A small masked image model, trained from scratch: 40-pixel images, batches of 128.
Rows from block 3 of the encoder of a small masked image model, named by matrix and row number. Rows with one number belong to one neuron. Each number is 200 + 30 x the weight over its row's rms, rounded and kept within 0 to 999. All counts start at 0.
After each neuron's rows are labels from the 100 images, of 14976, where the neuron reaches its highest value: "top examples" is what is common among them. Only what is clearly more common there than usual is listed. The data: photos of plants, animals and fungi (iNaturalist).
# fc1: MLP up (encoder.blocks.3.mlp.fc1.weight, 576x192), inputs 0-95
# fc2: MLP down (encoder.blocks.3.mlp.fc2.weight, 192x576, transposed), outputs 0-95

fc1.415,179,164,192,256,220,179,208,213,150,188,223,210,121,220,264,189,138,157,178,180,175,212,189,204,223,197,210,163,210,172,235,207,198,197,211,203,211,218,192,181,178,152,188,221,237,234,205,210,237,212,212,216,190,220,197,251,166,174,224,201,215,205,145,226,192,201,206,195,210,218,218,208,217,258,225,229,223,172,196,195,216,209,252,226,230,190,194,196,118,152,218,201,195,186,261,221
fc2.415,234,245,158,185,227,228,245,181,196,174,174,214,231,211,139,188,173,190,173,197,193,207,167,196,164,222,256,217,189,214,193,212,139,187,167,180,202,217,222,213,138,204,260,195,214,175,221,169,181,175,172,185,196,225,230,171,245,208,196,190,205,220,218,234,261,204,232,187,232,233,229,184,185,162,243,227,251,188,196,168,199,170,110,194,214,200,219,159,207,198,205,173,181,226,155,189
top examples: class Aves; order Charadriiformes

fc1.38,218,181,176,231,231,229,190,234,236,201,212,209,208,193,234,150,230,209,196,173,180,238,206,168,229,218,234,211,224,178,198,218,184,215,204,185,232,241,220,163,231,227,186,204,238,146,260,186,240,203,162,165,228,156,237,217,210,180,221,148,191,186,200,209,212,260,179,208,184,226,230,219,176,250,144,189,204,140,200,199,219,179,215,225,200,134,227,263,194,158,170,164,234,182,220,190
fc2.38,184,237,176,199,174,139,202,187,228,192,179,219,109,229,185,159,214,199,197,192,167,184,228,168,212,224,204,203,206,265,194,157,232,213,203,178,170,205,178,170,224,181,162,193,229,225,193,210,175,149,202,228,191,186,198,202,219,189,263,168,217,223,248,192,249,188,186,254,156,161,167,208,195,180,244,243,187,233,163,160,211,209,160,204,194,206,180,200,243,153,239,139,230,214,180,168
top examples: phylum Chordata; class Aves; order Anseriformes; family: Anatidae

fc1.100,173,191,178,210,205,199,176,170,238,176,233,221,185,200,108,208,139,181,226,202,250,174,230,193,262,155,226,232,178,220,143,215,186,139,226,212,178,218,210,202,174,182,221,227,218,207,277,177,192,242,230,180,187,217,220,260,187,156,221,163,201,229,161,226,143,204,208,219,174,192,215,189,167,204,186,222,228,210,231,211,219,229,174,236,188,167,273,192,197,207,172,225,166,170,216,216
fc2.100,208,226,199,169,207,185,236,212,201,202,184,225,174,198,334,193,205,189,164,215,249,170,195,185,181,221,188,203,284,233,235,188,235,237,120,180,188,199,238,181,166,233,228,200,201,190,159,177,192,179,220,189,251,189,179,194,219,261,204,208,265,184,230,222,225,172,217,194,181,203,163,211,271,229,181,158,224,197,184,248,195,174,197,156,205,190,148,223,191,210,177,156,188,244,172,200
top examples: class Insecta; phylum Arthropoda

fc1.301,228,215,154,180,179,196,192,201,230,238,202,188,178,188,194,153,200,193,213,277,204,231,223,231,231,253,192,201,203,174,207,196,237,200,167,185,205,180,163,193,230,156,183,204,181,220,211,169,287,206,161,225,169,151,246,219,148,201,185,200,238,229,183,196,253,251,213,217,137,217,219,215,207,192,209,239,247,203,211,178,246,180,196,217,231,235,206,196,199,205,161,168,258,211,297,230
fc2.301,232,258,208,227,240,167,186,234,163,168,197,228,218,184,186,175,213,210,212,158,248,185,211,234,217,225,164,210,125,228,180,249,233,234,263,159,176,243,218,260,169,195,186,186,221,196,245,203,149,216,225,260,187,224,195,221,203,262,213,228,192,186,231,168,246,171,258,228,201,202,193,221,160,242,193,184,172,192,166,222,230,192,243,212,189,236,209,231,230,230,159,200,193,153,202,188
top examples: phylum Chordata; class Aves; order Passeriformes

fc1.150,151,164,174,257,187,212,262,179,148,173,211,164,185,231,252,218,217,211,235,214,238,197,210,178,226,167,245,196,214,205,181,204,207,183,170,152,188,182,194,211,128,195,240,196,186,219,182,177,218,207,145,177,271,196,220,190,240,176,183,173,216,216,228,258,202,244,254,185,204,243,164,237,264,207,254,193,158,218,188,229,187,231,265,201,183,195,187,237,188,200,197,255,181,218,212,156
fc2.150,225,207,252,178,149,228,138,221,237,113,195,216,238,141,239,194,182,172,198,201,169,199,187,242,185,172,192,234,214,204,249,201,251,190,213,205,196,245,240,200,165,239,186,190,196,202,222,195,213,197,214,181,163,211,171,189,161,188,221,185,231,194,152,211,225,207,143,183,228,215,202,188,217,166,196,208,187,256,178,193,160,185,210,189,215,206,206,260,225,221,152,246,159,179,242,196
top examples: order Anseriformes; family: Anatidae

fc1.513,243,186,194,189,179,239,154,227,210,217,224,274,199,232,182,278,191,215,170,176,193,199,173,210,187,185,144,214,178,179,222,155,188,207,248,210,189,213,197,169,220,204,197,188,132,180,222,174,185,205,217,228,173,243,210,202,253,184,174,205,194,197,207,212,173,153,201,194,159,155,172,258,236,211,286,187,230,229,206,248,204,173,226,178,161,131,239,215,178,197,157,232,144,232,203,273
fc2.513,214,159,189,204,173,194,238,201,194,180,179,182,192,222,209,147,155,162,182,178,233,217,202,211,235,187,213,223,235,280,177,222,215,189,200,258,190,227,204,190,158,169,200,193,177,180,179,223,240,165,214,203,199,235,212,243,147,203,166,181,184,225,244,173,196,256,204,194,225,226,217,198,178,213,229,235,215,255,185,241,277,185,175,194,190,182,212,185,175,187,224,211,194,192,216,172
top examples: order Lepidoptera

fc1.548,248,233,189,243,170,231,177,220,225,242,192,157,176,197,210,195,176,241,253,210,211,219,174,203,196,147,227,207,192,200,188,187,177,184,238,279,227,171,179,191,171,203,183,201,156,242,221,176,198,156,209,234,195,180,204,202,190,175,176,182,189,207,183,193,191,215,186,173,195,197,218,197,255,197,154,219,232,197,249,187,199,205,163,207,206,222,226,284,218,163,157,242,178,208,181,203
fc2.548,181,239,202,225,168,182,233,200,217,263,202,159,206,203,197,221,188,247,188,166,146,157,201,272,175,199,234,208,210,225,207,164,140,188,203,199,148,157,217,239,164,254,241,163,173,176,230,217,228,230,195,254,237,165,250,201,185,244,251,207,189,184,193,163,194,192,182,197,169,217,232,211,132,156,203,236,202,181,210,231,228,160,186,177,258,199,189,152,245,192,190,181,233,197,103,177
top examples: class Insecta; phylum Arthropoda

fc1.181,222,229,200,164,194,253,225,266,170,227,208,151,263,230,192,189,202,169,135,224,220,238,193,193,200,215,209,187,199,199,202,237,232,204,203,204,183,155,228,155,235,190,167,231,221,209,184,194,161,191,206,205,159,169,242,199,214,187,190,193,261,191,190,191,181,163,172,247,187,224,214,207,255,144,233,214,215,198,222,234,194,164,140,208,176,184,179,246,201,210,166,193,172,199,193,179
fc2.181,225,172,190,225,205,192,171,182,188,200,178,213,172,208,157,202,260,204,172,209,225,171,176,194,208,239,152,197,210,178,190,211,231,198,173,149,211,225,203,220,178,195,221,235,219,189,218,197,195,227,257,206,216,220,244,226,180,175,225,205,249,162,256,226,166,175,172,181,220,261,207,228,175,222,224,204,217,178,254,155,204,267,201,190,157,202,94,232,194,180,166,157,227,208,228,135
top examples: class Insecta; phylum Arthropoda

fc1.443,211,170,248,180,137,175,260,134,197,263,213,181,179,180,206,163,194,233,203,183,214,245,172,213,186,219,201,212,171,283,216,172,234,150,236,187,203,205,234,236,193,197,262,198,192,246,226,182,209,190,229,208,191,186,217,198,169,166,219,166,198,173,208,199,203,153,195,202,223,189,213,198,211,201,202,201,138,204,230,206,196,203,199,199,240,185,195,250,165,196,119,230,234,198,218,186
fc2.443,188,204,149,246,217,161,149,187,195,172,192,180,203,217,204,201,228,194,236,214,188,208,209,132,203,161,228,155,160,170,223,189,202,204,187,205,202,190,149,225,300,185,181,173,231,118,190,174,195,183,203,185,178,194,179,185,209,265,184,217,188,188,181,183,262,232,201,153,219,192,167,250,200,138,204,225,215,163,201,190,215,159,233,239,183,183,139,157,198,214,241,152,241,237,194,229
top examples: kingdom Plantae; phylum Tracheophyta; class Magnoliopsida

fc1.508,189,237,188,211,171,199,232,146,230,190,152,235,241,245,195,208,228,183,180,212,197,156,212,208,288,208,246,158,250,239,222,214,134,178,280,183,191,184,230,175,222,197,197,205,221,183,185,213,192,217,209,252,243,210,190,197,165,245,197,216,174,205,193,243,198,189,150,198,253,191,147,205,238,164,213,255,209,170,175,158,185,240,251,254,222,207,179,168,211,173,212,172,202,191,185,195
fc2.508,239,222,213,257,237,176,199,177,129,216,221,129,188,200,166,189,204,258,182,184,221,174,176,194,200,181,172,198,180,203,216,222,156,196,197,234,192,200,216,147,204,144,210,188,228,176,196,280,237,241,190,202,206,177,150,151,201,255,226,234,188,198,213,179,197,222,173,224,197,195,225,172,191,202,170,132,184,166,159,206,157,250,173,196,181,213,239,190,249,219,227,221,222,220,226,194
top examples: class Aves

fc1.175,197,174,221,193,167,215,222,165,177,206,131,174,159,245,106,228,168,246,232,174,231,209,159,174,214,232,236,183,176,203,218,203,186,210,178,229,185,181,191,194,174,189,236,213,206,214,152,167,221,184,168,275,183,187,203,132,144,212,172,195,173,243,197,208,205,215,179,233,197,211,198,234,186,158,197,173,209,186,220,207,187,156,238,202,189,200,181,207,177,196,203,234,236,202,160,219
fc2.175,170,155,176,238,170,172,178,213,224,192,217,186,185,178,235,245,216,185,197,236,147,215,229,216,173,244,180,179,153,261,226,195,253,266,213,215,222,186,184,215,209,189,127,170,202,196,196,209,226,197,162,176,195,199,186,177,180,203,203,215,235,178,218,217,211,256,180,168,167,147,196,171,228,190,171,197,189,205,200,185,181,261,198,174,170,228,238,246,236,177,226,168,220,203,173,168
top examples: class Insecta; phylum Arthropoda

fc1.345,206,211,260,206,233,153,221,247,168,167,178,252,162,135,229,236,195,253,226,207,201,233,240,175,239,204,225,167,234,243,192,162,232,145,227,236,201,200,195,183,176,222,163,213,278,236,219,190,257,176,242,264,204,171,188,259,203,231,192,206,230,253,203,231,212,175,156,228,143,188,172,197,166,219,178,135,144,178,173,223,243,201,174,214,201,198,174,224,191,227,270,194,154,196,193,164
fc2.345,192,189,185,146,125,174,182,151,190,189,196,200,201,176,172,204,178,229,207,252,233,194,211,276,219,174,175,167,208,218,226,127,143,232,258,241,177,150,238,171,158,206,171,208,187,183,156,260,235,251,199,253,247,140,215,205,172,168,210,197,198,185,183,216,182,221,200,139,235,222,241,203,233,174,209,181,256,175,205,183,181,214,188,199,201,168,178,160,191,175,188,214,189,183,174,198
top examples: class Insecta; phylum Arthropoda

fc1.64,251,227,166,187,200,193,198,217,244,198,209,213,170,188,180,205,183,206,215,217,194,169,219,229,207,127,160,187,182,181,157,190,225,190,184,199,173,188,179,204,227,186,201,198,223,196,243,202,161,207,197,173,230,196,268,180,217,223,203,151,246,191,173,191,216,197,236,228,224,199,167,217,200,186,240,199,169,230,151,197,239,205,225,237,216,159,202,255,196,235,182,224,167,199,126,234
fc2.64,186,187,188,149,241,193,195,193,175,193,231,212,169,195,239,167,165,203,198,304,183,198,242,181,182,209,252,140,166,166,215,169,224,210,146,198,215,217,209,212,235,243,150,193,161,237,226,173,173,182,222,169,140,188,161,190,177,230,227,210,191,161,230,194,216,213,216,237,233,207,193,196,150,169,193,231,178,199,220,170,229,136,221,207,215,221,234,192,247,206,177,202,176,205,217,205
top examples: order Lepidoptera

fc1.108,216,245,219,178,131,154,282,212,214,198,169,172,285,195,184,156,162,219,191,215,194,216,243,212,219,189,184,182,211,191,205,183,195,233,173,206,245,197,195,217,183,183,202,202,164,168,144,189,162,202,192,205,247,197,189,154,238,223,196,236,238,204,204,213,250,195,231,230,217,216,200,187,190,166,181,138,141,177,245,218,217,205,213,234,204,230,206,211,199,180,198,235,220,186,245,158
fc2.108,180,227,129,195,190,204,158,236,222,165,216,258,245,175,267,201,189,215,176,219,191,236,220,178,237,225,221,159,155,221,215,181,159,232,211,222,184,252,213,212,182,136,211,231,236,197,171,224,202,209,230,134,232,162,173,218,230,217,136,171,248,255,188,195,195,191,160,197,178,200,190,207,164,245,198,242,198,198,201,239,204,249,141,153,218,232,210,192,229,183,179,178,206,284,182,227
top examples: order Passeriformes

fc1.110,205,162,179,184,219,142,197,209,226,202,150,229,186,236,172,170,270,201,153,202,189,223,192,233,211,162,192,162,198,171,218,242,200,183,222,222,233,194,209,193,141,229,178,172,187,192,222,219,182,262,236,155,190,157,212,173,223,173,222,255,141,229,183,192,239,214,169,180,212,190,171,189,185,223,236,187,210,178,185,201,172,182,203,218,205,118,152,226,172,207,228,207,212,171,171,213
fc2.110,201,200,213,225,186,181,219,154,182,220,199,200,174,171,230,236,209,219,234,169,134,191,210,212,188,228,199,265,200,241,162,177,227,145,216,178,168,202,205,193,225,138,193,231,246,206,161,184,179,168,193,257,186,181,182,164,148,230,171,158,223,224,219,209,226,149,169,202,200,186,177,167,217,176,147,227,215,200,211,231,217,204,206,223,258,204,223,233,238,227,231,173,191,228,200,249
top examples: phylum Tracheophyta; kingdom Plantae; class Magnoliopsida

fc1.466,243,176,198,203,171,230,216,256,231,162,222,121,206,216,203,191,249,199,203,187,240,161,233,175,197,217,221,214,213,216,161,246,156,230,241,210,175,238,187,189,199,178,165,168,207,189,231,218,253,181,228,204,185,213,198,184,209,201,257,224,182,199,223,208,215,225,218,184,188,156,142,205,245,201,222,242,243,201,225,159,195,180,215,208,226,169,202,142,204,162,207,176,173,227,226,193
fc2.466,214,207,168,155,231,164,197,231,175,221,229,135,232,233,176,185,213,154,175,173,186,220,175,202,199,212,187,201,190,205,211,163,183,203,182,209,199,150,202,182,209,196,216,202,216,204,229,222,191,180,207,195,169,191,179,169,227,184,190,288,209,256,176,203,146,204,138,221,197,169,216,135,197,291,247,171,223,195,223,224,154,189,224,233,175,216,177,210,186,260,151,215,230,194,188,203
top examples: order Lepidoptera

fc1.57,244,190,180,200,185,192,202,221,166,231,182,187,135,203,248,191,199,161,223,220,187,148,199,195,288,189,167,160,251,174,237,222,200,208,231,195,232,222,164,201,175,184,211,206,224,226,218,205,173,209,219,211,220,218,116,177,172,250,200,214,228,259,234,202,184,192,180,184,152,185,212,204,216,173,208,191,263,167,250,170,284,159,167,207,228,207,184,171,129,195,207,160,178,172,191,203
fc2.57,183,229,164,195,153,183,151,225,249,253,216,163,209,217,182,191,195,272,230,221,203,222,217,164,161,196,213,232,194,227,225,214,179,190,165,176,207,208,184,193,160,272,234,186,180,213,162,199,263,167,194,202,226,193,203,209,228,210,225,190,220,188,253,165,191,203,184,197,229,178,225,177,181,202,174,224,213,233,176,151,157,220,206,188,204,216,189,187,269,242,221,246,229,158,190,146
top examples: phylum Arthropoda; class Insecta

fc1.551,232,241,276,229,186,229,183,221,232,196,207,228,187,182,193,210,228,218,211,256,189,173,228,235,166,248,162,200,203,198,185,175,190,215,275,188,183,199,189,183,175,214,220,218,209,137,214,203,184,195,203,215,211,180,193,232,181,223,131,226,214,235,201,153,223,213,223,222,194,193,233,187,187,239,155,266,204,241,225,194,177,219,159,158,166,206,167,229,170,154,175,158,190,194,179,222
fc2.551,195,222,223,166,211,223,197,181,167,194,226,177,229,204,194,216,196,223,263,181,205,171,197,236,191,203,200,235,174,221,219,185,157,169,198,270,202,182,197,225,188,215,233,212,233,187,167,213,234,172,225,207,202,236,167,269,197,164,197,181,136,260,190,231,199,175,196,204,159,168,194,131,242,177,221,212,184,217,175,174,214,172,217,187,232,206,181,194,236,229,180,172,139,203,156,242
top examples: phylum Chordata; class Aves

fc1.234,129,176,157,233,220,214,178,227,210,191,216,233,220,191,236,136,225,209,173,203,138,216,200,195,197,245,184,181,179,169,212,236,154,210,275,175,150,168,203,197,192,227,139,186,207,220,204,199,179,229,222,186,216,171,184,163,229,223,196,233,179,183,175,193,119,191,227,191,213,218,193,226,207,254,182,208,214,236,299,208,172,158,208,229,178,158,246,184,184,216,227,172,188,200,233,202
fc2.234,198,235,195,158,195,162,184,188,219,188,220,235,214,202,175,183,214,218,258,196,185,202,206,262,234,221,200,259,171,246,177,173,158,194,212,254,223,208,247,164,226,204,232,231,251,234,183,205,200,195,228,224,191,267,174,219,218,163,201,248,231,216,237,160,149,191,171,189,186,205,202,273,243,191,213,205,204,149,143,154,208,198,172,204,215,175,167,186,207,204,181,183,177,196,190,169
top examples: phylum Chordata; class Aves; order Anseriformes; family: Anatidae

fc1.136,222,131,138,208,184,175,145,180,206,177,170,199,210,205,214,191,200,172,228,185,269,270,176,227,218,233,241,209,160,170,214,167,214,225,212,235,229,194,188,204,188,137,210,178,200,191,177,140,221,206,122,191,175,233,210,240,152,149,188,222,244,156,219,218,202,228,179,210,172,163,190,226,246,205,187,195,240,175,185,212,209,196,194,252,214,179,217,205,217,213,201,194,171,195,182,214
fc2.136,208,250,227,157,202,186,257,243,224,200,191,170,198,228,175,188,232,250,197,208,176,179,213,216,187,188,222,207,220,208,282,251,210,144,135,257,220,192,193,185,212,178,258,232,166,174,223,189,256,187,241,147,188,183,238,193,196,212,202,188,182,177,168,165,188,196,255,180,216,229,173,177,159,212,206,225,126,222,176,179,181,257,231,154,225,180,180,182,203,238,175,207,195,175,209,215
top examples: kingdom Plantae; phylum Tracheophyta; class Magnoliopsida

fc1.526,234,217,268,239,227,146,193,154,233,170,184,191,178,166,158,216,155,188,209,200,196,267,178,204,184,217,220,183,224,166,214,173,202,166,192,193,204,257,161,187,189,188,171,207,223,185,208,193,203,168,157,177,194,184,205,146,164,224,214,206,203,218,141,192,213,217,188,197,223,180,219,179,146,209,205,195,188,219,162,236,156,166,206,226,216,231,214,215,204,239,222,225,125,192,173,239
fc2.526,153,209,162,224,234,250,187,217,140,181,198,204,216,225,233,189,204,238,188,204,162,180,187,209,164,217,202,213,253,226,202,198,157,226,176,201,167,158,214,172,169,197,233,266,231,199,185,171,169,211,185,194,189,209,243,198,207,200,154,205,215,249,207,168,264,180,157,214,250,170,170,200,217,175,200,172,253,199,143,200,182,267,208,180,172,242,189,237,201,208,198,147,245,168,204,167
top examples: class Aves

fc1.554,181,211,256,196,226,191,201,188,210,216,251,164,199,161,173,253,194,201,172,187,219,189,187,203,240,163,209,196,211,201,219,173,215,149,166,209,164,209,254,189,194,171,85,227,204,188,148,158,185,233,180,221,173,203,192,164,158,219,109,210,220,191,244,196,189,173,216,199,188,159,161,266,243,211,187,228,223,208,251,175,212,204,198,216,163,207,185,222,222,176,186,217,221,174,202,169
fc2.554,168,163,195,211,293,211,178,175,170,186,149,155,197,145,158,168,137,188,215,217,225,195,209,164,210,179,196,196,189,216,190,174,250,268,205,188,155,224,204,170,157,210,225,199,201,212,236,202,237,218,181,253,253,144,172,203,229,168,225,226,170,230,199,201,205,142,259,194,185,238,190,248,170,163,188,199,161,220,229,225,173,199,194,184,163,153,171,187,210,220,218,183,185,175,181,256
top examples: class Insecta; phylum Arthropoda

fc1.77,240,183,222,215,214,237,198,187,249,250,220,205,161,149,217,178,260,150,141,172,175,173,180,178,214,218,154,192,212,186,208,193,253,184,169,206,218,213,215,187,171,181,214,178,168,158,162,158,204,240,161,184,172,206,204,243,186,161,165,186,226,187,177,178,231,186,219,194,197,237,200,229,190,212,154,175,196,179,157,152,199,194,202,255,227,219,203,205,232,207,171,253,192,194,229,246
fc2.77,239,204,191,230,236,216,194,241,178,184,219,208,248,246,193,188,189,167,217,145,188,189,237,203,193,187,178,221,181,197,236,226,261,201,217,216,179,216,177,140,184,180,142,185,186,191,284,216,210,233,223,204,172,226,237,190,188,230,232,160,151,181,224,177,185,173,215,193,227,174,173,178,213,228,141,183,204,241,158,172,150,210,193,162,200,195,197,217,215,237,150,134,205,149,156,214
top examples: order Passeriformes

fc1.78,204,175,230,189,171,192,189,193,207,224,204,189,168,219,238,181,205,170,197,179,151,219,241,141,201,254,223,182,190,215,176,248,206,149,226,212,178,155,219,204,176,173,194,197,152,168,202,207,228,265,202,198,194,262,186,187,200,196,253,181,193,231,265,224,230,231,216,205,195,188,220,220,222,186,151,240,215,175,162,228,187,175,220,192,213,228,232,145,241,195,206,197,138,252,212,227
fc2.78,171,263,200,250,189,178,163,178,193,128,173,183,191,171,179,223,224,175,231,237,166,196,224,220,141,188,231,224,166,221,187,211,178,202,195,220,178,178,178,207,201,229,201,218,231,190,190,182,164,184,209,215,192,109,216,145,182,213,200,179,200,231,200,222,189,147,177,226,174,156,198,201,209,213,127,122,179,176,137,188,191,204,193,241,230,190,180,219,187,190,217,212,188,193,151,125
top examples: phylum Tracheophyta; kingdom Plantae

fc1.191,240,135,159,217,194,210,155,232,226,230,218,210,195,222,230,260,228,166,134,155,194,206,248,247,210,215,205,233,180,225,161,204,130,197,208,190,156,215,226,205,154,214,195,175,204,237,196,216,200,175,217,173,210,185,204,182,191,134,205,195,169,245,264,230,198,197,192,172,211,177,186,221,209,199,165,218,263,223,143,242,169,261,167,170,163,179,264,211,182,209,98,223,191,255,158,234
fc2.191,232,238,195,212,239,136,192,149,187,151,185,219,209,223,156,204,242,213,237,210,189,163,196,216,174,207,223,175,224,169,227,224,241,159,206,267,240,226,196,235,183,166,204,191,146,152,226,180,148,187,196,168,155,243,239,165,196,216,202,186,200,217,199,230,229,178,186,176,233,236,223,207,184,238,139,157,136,217,248,199,225,168,207,247,260,218,194,235,207,205,229,185,185,175,191,205
top examples: phylum Arthropoda; class Insecta

fc1.143,195,185,190,226,208,203,141,195,194,265,232,250,199,206,204,162,275,148,173,144,219,166,203,183,202,205,206,217,187,213,223,224,226,170,192,182,174,187,132,179,181,178,196,217,137,169,140,213,187,167,194,218,252,189,232,231,191,250,222,212,202,189,191,210,177,186,238,183,281,191,195,232,188,232,228,185,206,209,229,203,184,169,223,243,202,250,216,236,230,248,154,170,226,221,205,212
fc2.143,191,213,169,161,189,163,244,267,183,218,193,174,224,208,216,199,157,218,275,201,204,164,244,229,234,181,144,212,257,214,221,204,100,209,180,160,242,184,199,181,195,217,216,203,216,201,193,222,197,223,223,201,136,211,222,234,218,231,192,174,191,197,239,158,207,235,225,179,117,168,193,192,178,184,188,157,218,226,196,164,270,219,162,171,194,190,224,155,187,198,181,199,224,251,200,194
top examples: class Aves; phylum Chordata; order Anseriformes; family: Anatidae

fc1.326,253,146,228,182,178,223,168,181,181,205,215,163,236,189,199,238,176,201,210,231,181,170,197,238,189,200,211,213,217,199,239,168,197,189,152,288,196,188,201,216,171,217,197,243,217,216,156,211,200,230,162,224,194,208,149,195,214,247,237,219,197,194,187,206,179,191,204,206,169,165,295,212,258,156,223,166,132,181,173,190,260,195,170,256,220,188,256,166,181,172,196,237,201,240,187,202
fc2.326,190,204,139,186,181,170,225,198,224,229,201,292,226,184,174,200,244,117,195,188,195,241,208,146,131,162,196,226,202,154,175,200,222,202,200,204,186,231,171,172,222,208,208,210,241,161,240,192,189,172,188,153,255,186,228,218,237,221,251,199,166,207,183,146,209,241,224,205,160,163,188,244,199,207,211,237,154,238,187,257,177,252,185,197,214,186,219,265,207,206,215,191,229,198,184,163
top examples: phylum Chordata; class Aves; order Passeriformes

fc1.3,191,162,210,239,165,235,175,207,229,187,252,180,205,185,170,201,220,203,176,226,198,171,200,184,155,180,194,210,246,193,186,244,152,241,204,172,253,191,201,182,173,180,231,181,186,180,234,174,179,206,179,172,195,188,204,169,182,180,233,204,245,258,248,221,202,198,172,178,224,145,228,238,192,175,254,230,256,135,193,177,191,191,226,155,204,165,230,216,189,192,242,159,204,198,175,192
fc2.3,220,223,153,144,122,149,195,201,139,204,153,195,152,234,221,260,188,228,255,161,215,204,165,243,225,217,186,183,177,207,220,179,186,134,216,244,178,175,166,235,255,142,238,198,172,217,165,205,228,205,213,206,201,175,209,176,226,202,168,225,201,141,204,160,212,213,185,212,185,212,133,179,212,200,118,192,177,250,214,144,223,191,190,252,180,196,171,198,191,268,263,207,184,174,185,198
top examples: phylum Tracheophyta; kingdom Plantae

fc1.28,194,192,237,188,210,224,182,141,201,213,232,213,203,219,226,219,140,220,150,170,180,242,162,195,142,234,222,176,206,210,202,155,212,196,173,161,142,162,206,141,209,244,179,223,170,212,173,224,188,202,193,215,229,134,215,175,212,220,198,207,184,104,187,181,216,209,198,212,228,148,221,190,160,241,243,184,204,195,174,203,197,192,245,221,175,213,266,210,198,219,220,192,176,192,236,172
fc2.28,130,219,248,190,146,234,208,214,215,210,149,240,235,235,170,271,221,157,181,203,250,224,226,193,213,169,203,200,205,190,197,219,185,187,232,168,192,222,186,268,219,212,220,228,191,211,196,202,185,225,201,201,194,211,172,236,133,229,220,221,212,136,225,230,148,162,186,158,272,218,228,215,161,163,212,173,176,211,214,229,171,222,147,241,248,198,172,208,177,178,207,183,217,166,176,215
top examples: order Anseriformes; family: Anatidae

fc1.279,211,154,210,218,178,217,161,157,181,238,210,146,219,173,209,231,164,221,197,170,170,216,188,217,234,249,203,222,232,167,218,168,201,237,185,178,209,193,174,173,169,193,190,251,169,204,199,225,194,239,221,214,165,226,187,225,123,257,224,165,255,204,200,217,244,207,252,177,208,188,220,215,200,206,125,154,202,156,171,148,209,177,197,201,221,212,199,158,191,237,203,235,189,187,183,185
fc2.279,229,229,235,202,224,215,209,240,184,207,213,185,227,238,174,199,198,212,220,175,189,160,183,211,150,196,227,183,138,245,249,185,194,230,203,209,185,163,159,205,184,164,190,208,155,228,211,230,189,214,179,200,209,211,251,180,199,215,229,156,228,266,204,217,132,191,224,237,189,190,183,202,237,158,244,244,191,273,186,180,154,205,158,193,214,244,183,122,223,185,202,197,230,221,184,267
top examples: phylum Chordata; class Aves; order Passeriformes

fc1.171,167,219,155,201,212,161,216,221,172,215,220,207,192,162,232,191,179,198,197,243,170,264,197,203,168,193,209,205,230,176,241,183,192,202,131,212,240,272,165,189,208,262,208,171,206,194,230,209,155,144,219,164,187,216,144,196,188,175,170,225,250,197,193,261,170,201,197,243,210,258,210,248,202,181,275,166,166,148,221,178,222,184,216,186,220,172,235,210,186,172,203,247,241,226,160,87
fc2.171,160,187,213,222,227,201,143,233,242,189,180,246,213,275,175,202,181,228,164,168,176,204,169,226,170,203,258,181,187,166,196,228,214,220,176,210,173,139,163,198,208,205,224,206,220,195,218,253,206,313,180,139,208,183,174,167,190,198,162,227,231,226,164,193,201,202,172,215,193,194,211,200,204,227,180,251,208,179,236,210,146,185,226,186,204,213,196,208,234,283,150,216,206,193,156,217
top examples: order Anseriformes; family: Anatidae

fc1.518,154,242,200,190,194,153,230,184,163,225,152,192,197,218,203,202,191,186,219,230,206,191,234,163,201,105,188,200,200,169,219,195,174,141,230,186,246,195,189,212,218,208,198,223,170,161,223,147,143,177,216,146,172,245,207,201,219,195,223,184,203,212,223,178,176,215,181,148,209,223,186,235,191,201,215,213,229,249,236,220,118,171,188,203,224,227,238,212,154,219,229,224,188,208,231,154
fc2.518,214,235,168,211,199,228,178,198,228,225,225,198,222,197,184,236,178,219,212,219,177,161,189,183,204,206,257,229,214,228,214,118,192,231,223,172,174,206,212,243,236,145,168,211,204,266,209,226,193,197,153,239,227,203,238,205,208,169,182,200,185,162,157,208,210,118,242,190,241,171,222,214,221,194,223,240,178,197,226,209,267,249,244,185,138,206,198,184,220,198,172,192,174,236,184,246
top examples: class Aves

fc1.483,204,180,149,230,227,207,268,212,166,214,160,230,141,195,218,192,228,165,185,136,244,194,191,242,201,204,195,163,127,211,163,196,218,234,188,212,173,206,203,178,221,152,266,187,172,198,182,183,185,211,134,262,235,223,191,184,245,216,213,219,191,215,208,193,175,170,241,193,176,222,193,217,186,247,244,230,178,132,241,189,172,183,206,206,214,205,190,210,183,116,196,202,205,205,230,174
fc2.483,154,224,213,219,184,153,224,226,188,193,234,218,215,226,171,164,211,168,201,264,156,199,201,196,220,243,225,191,192,157,229,231,186,186,220,218,213,153,172,180,169,268,216,172,201,225,223,235,243,224,229,170,163,215,172,260,235,235,198,175,197,254,189,210,186,206,210,196,172,187,221,233,176,218,193,181,226,207,230,181,204,230,201,119,200,167,252,236,197,223,182,170,242,268,128,185
top examples: class Aves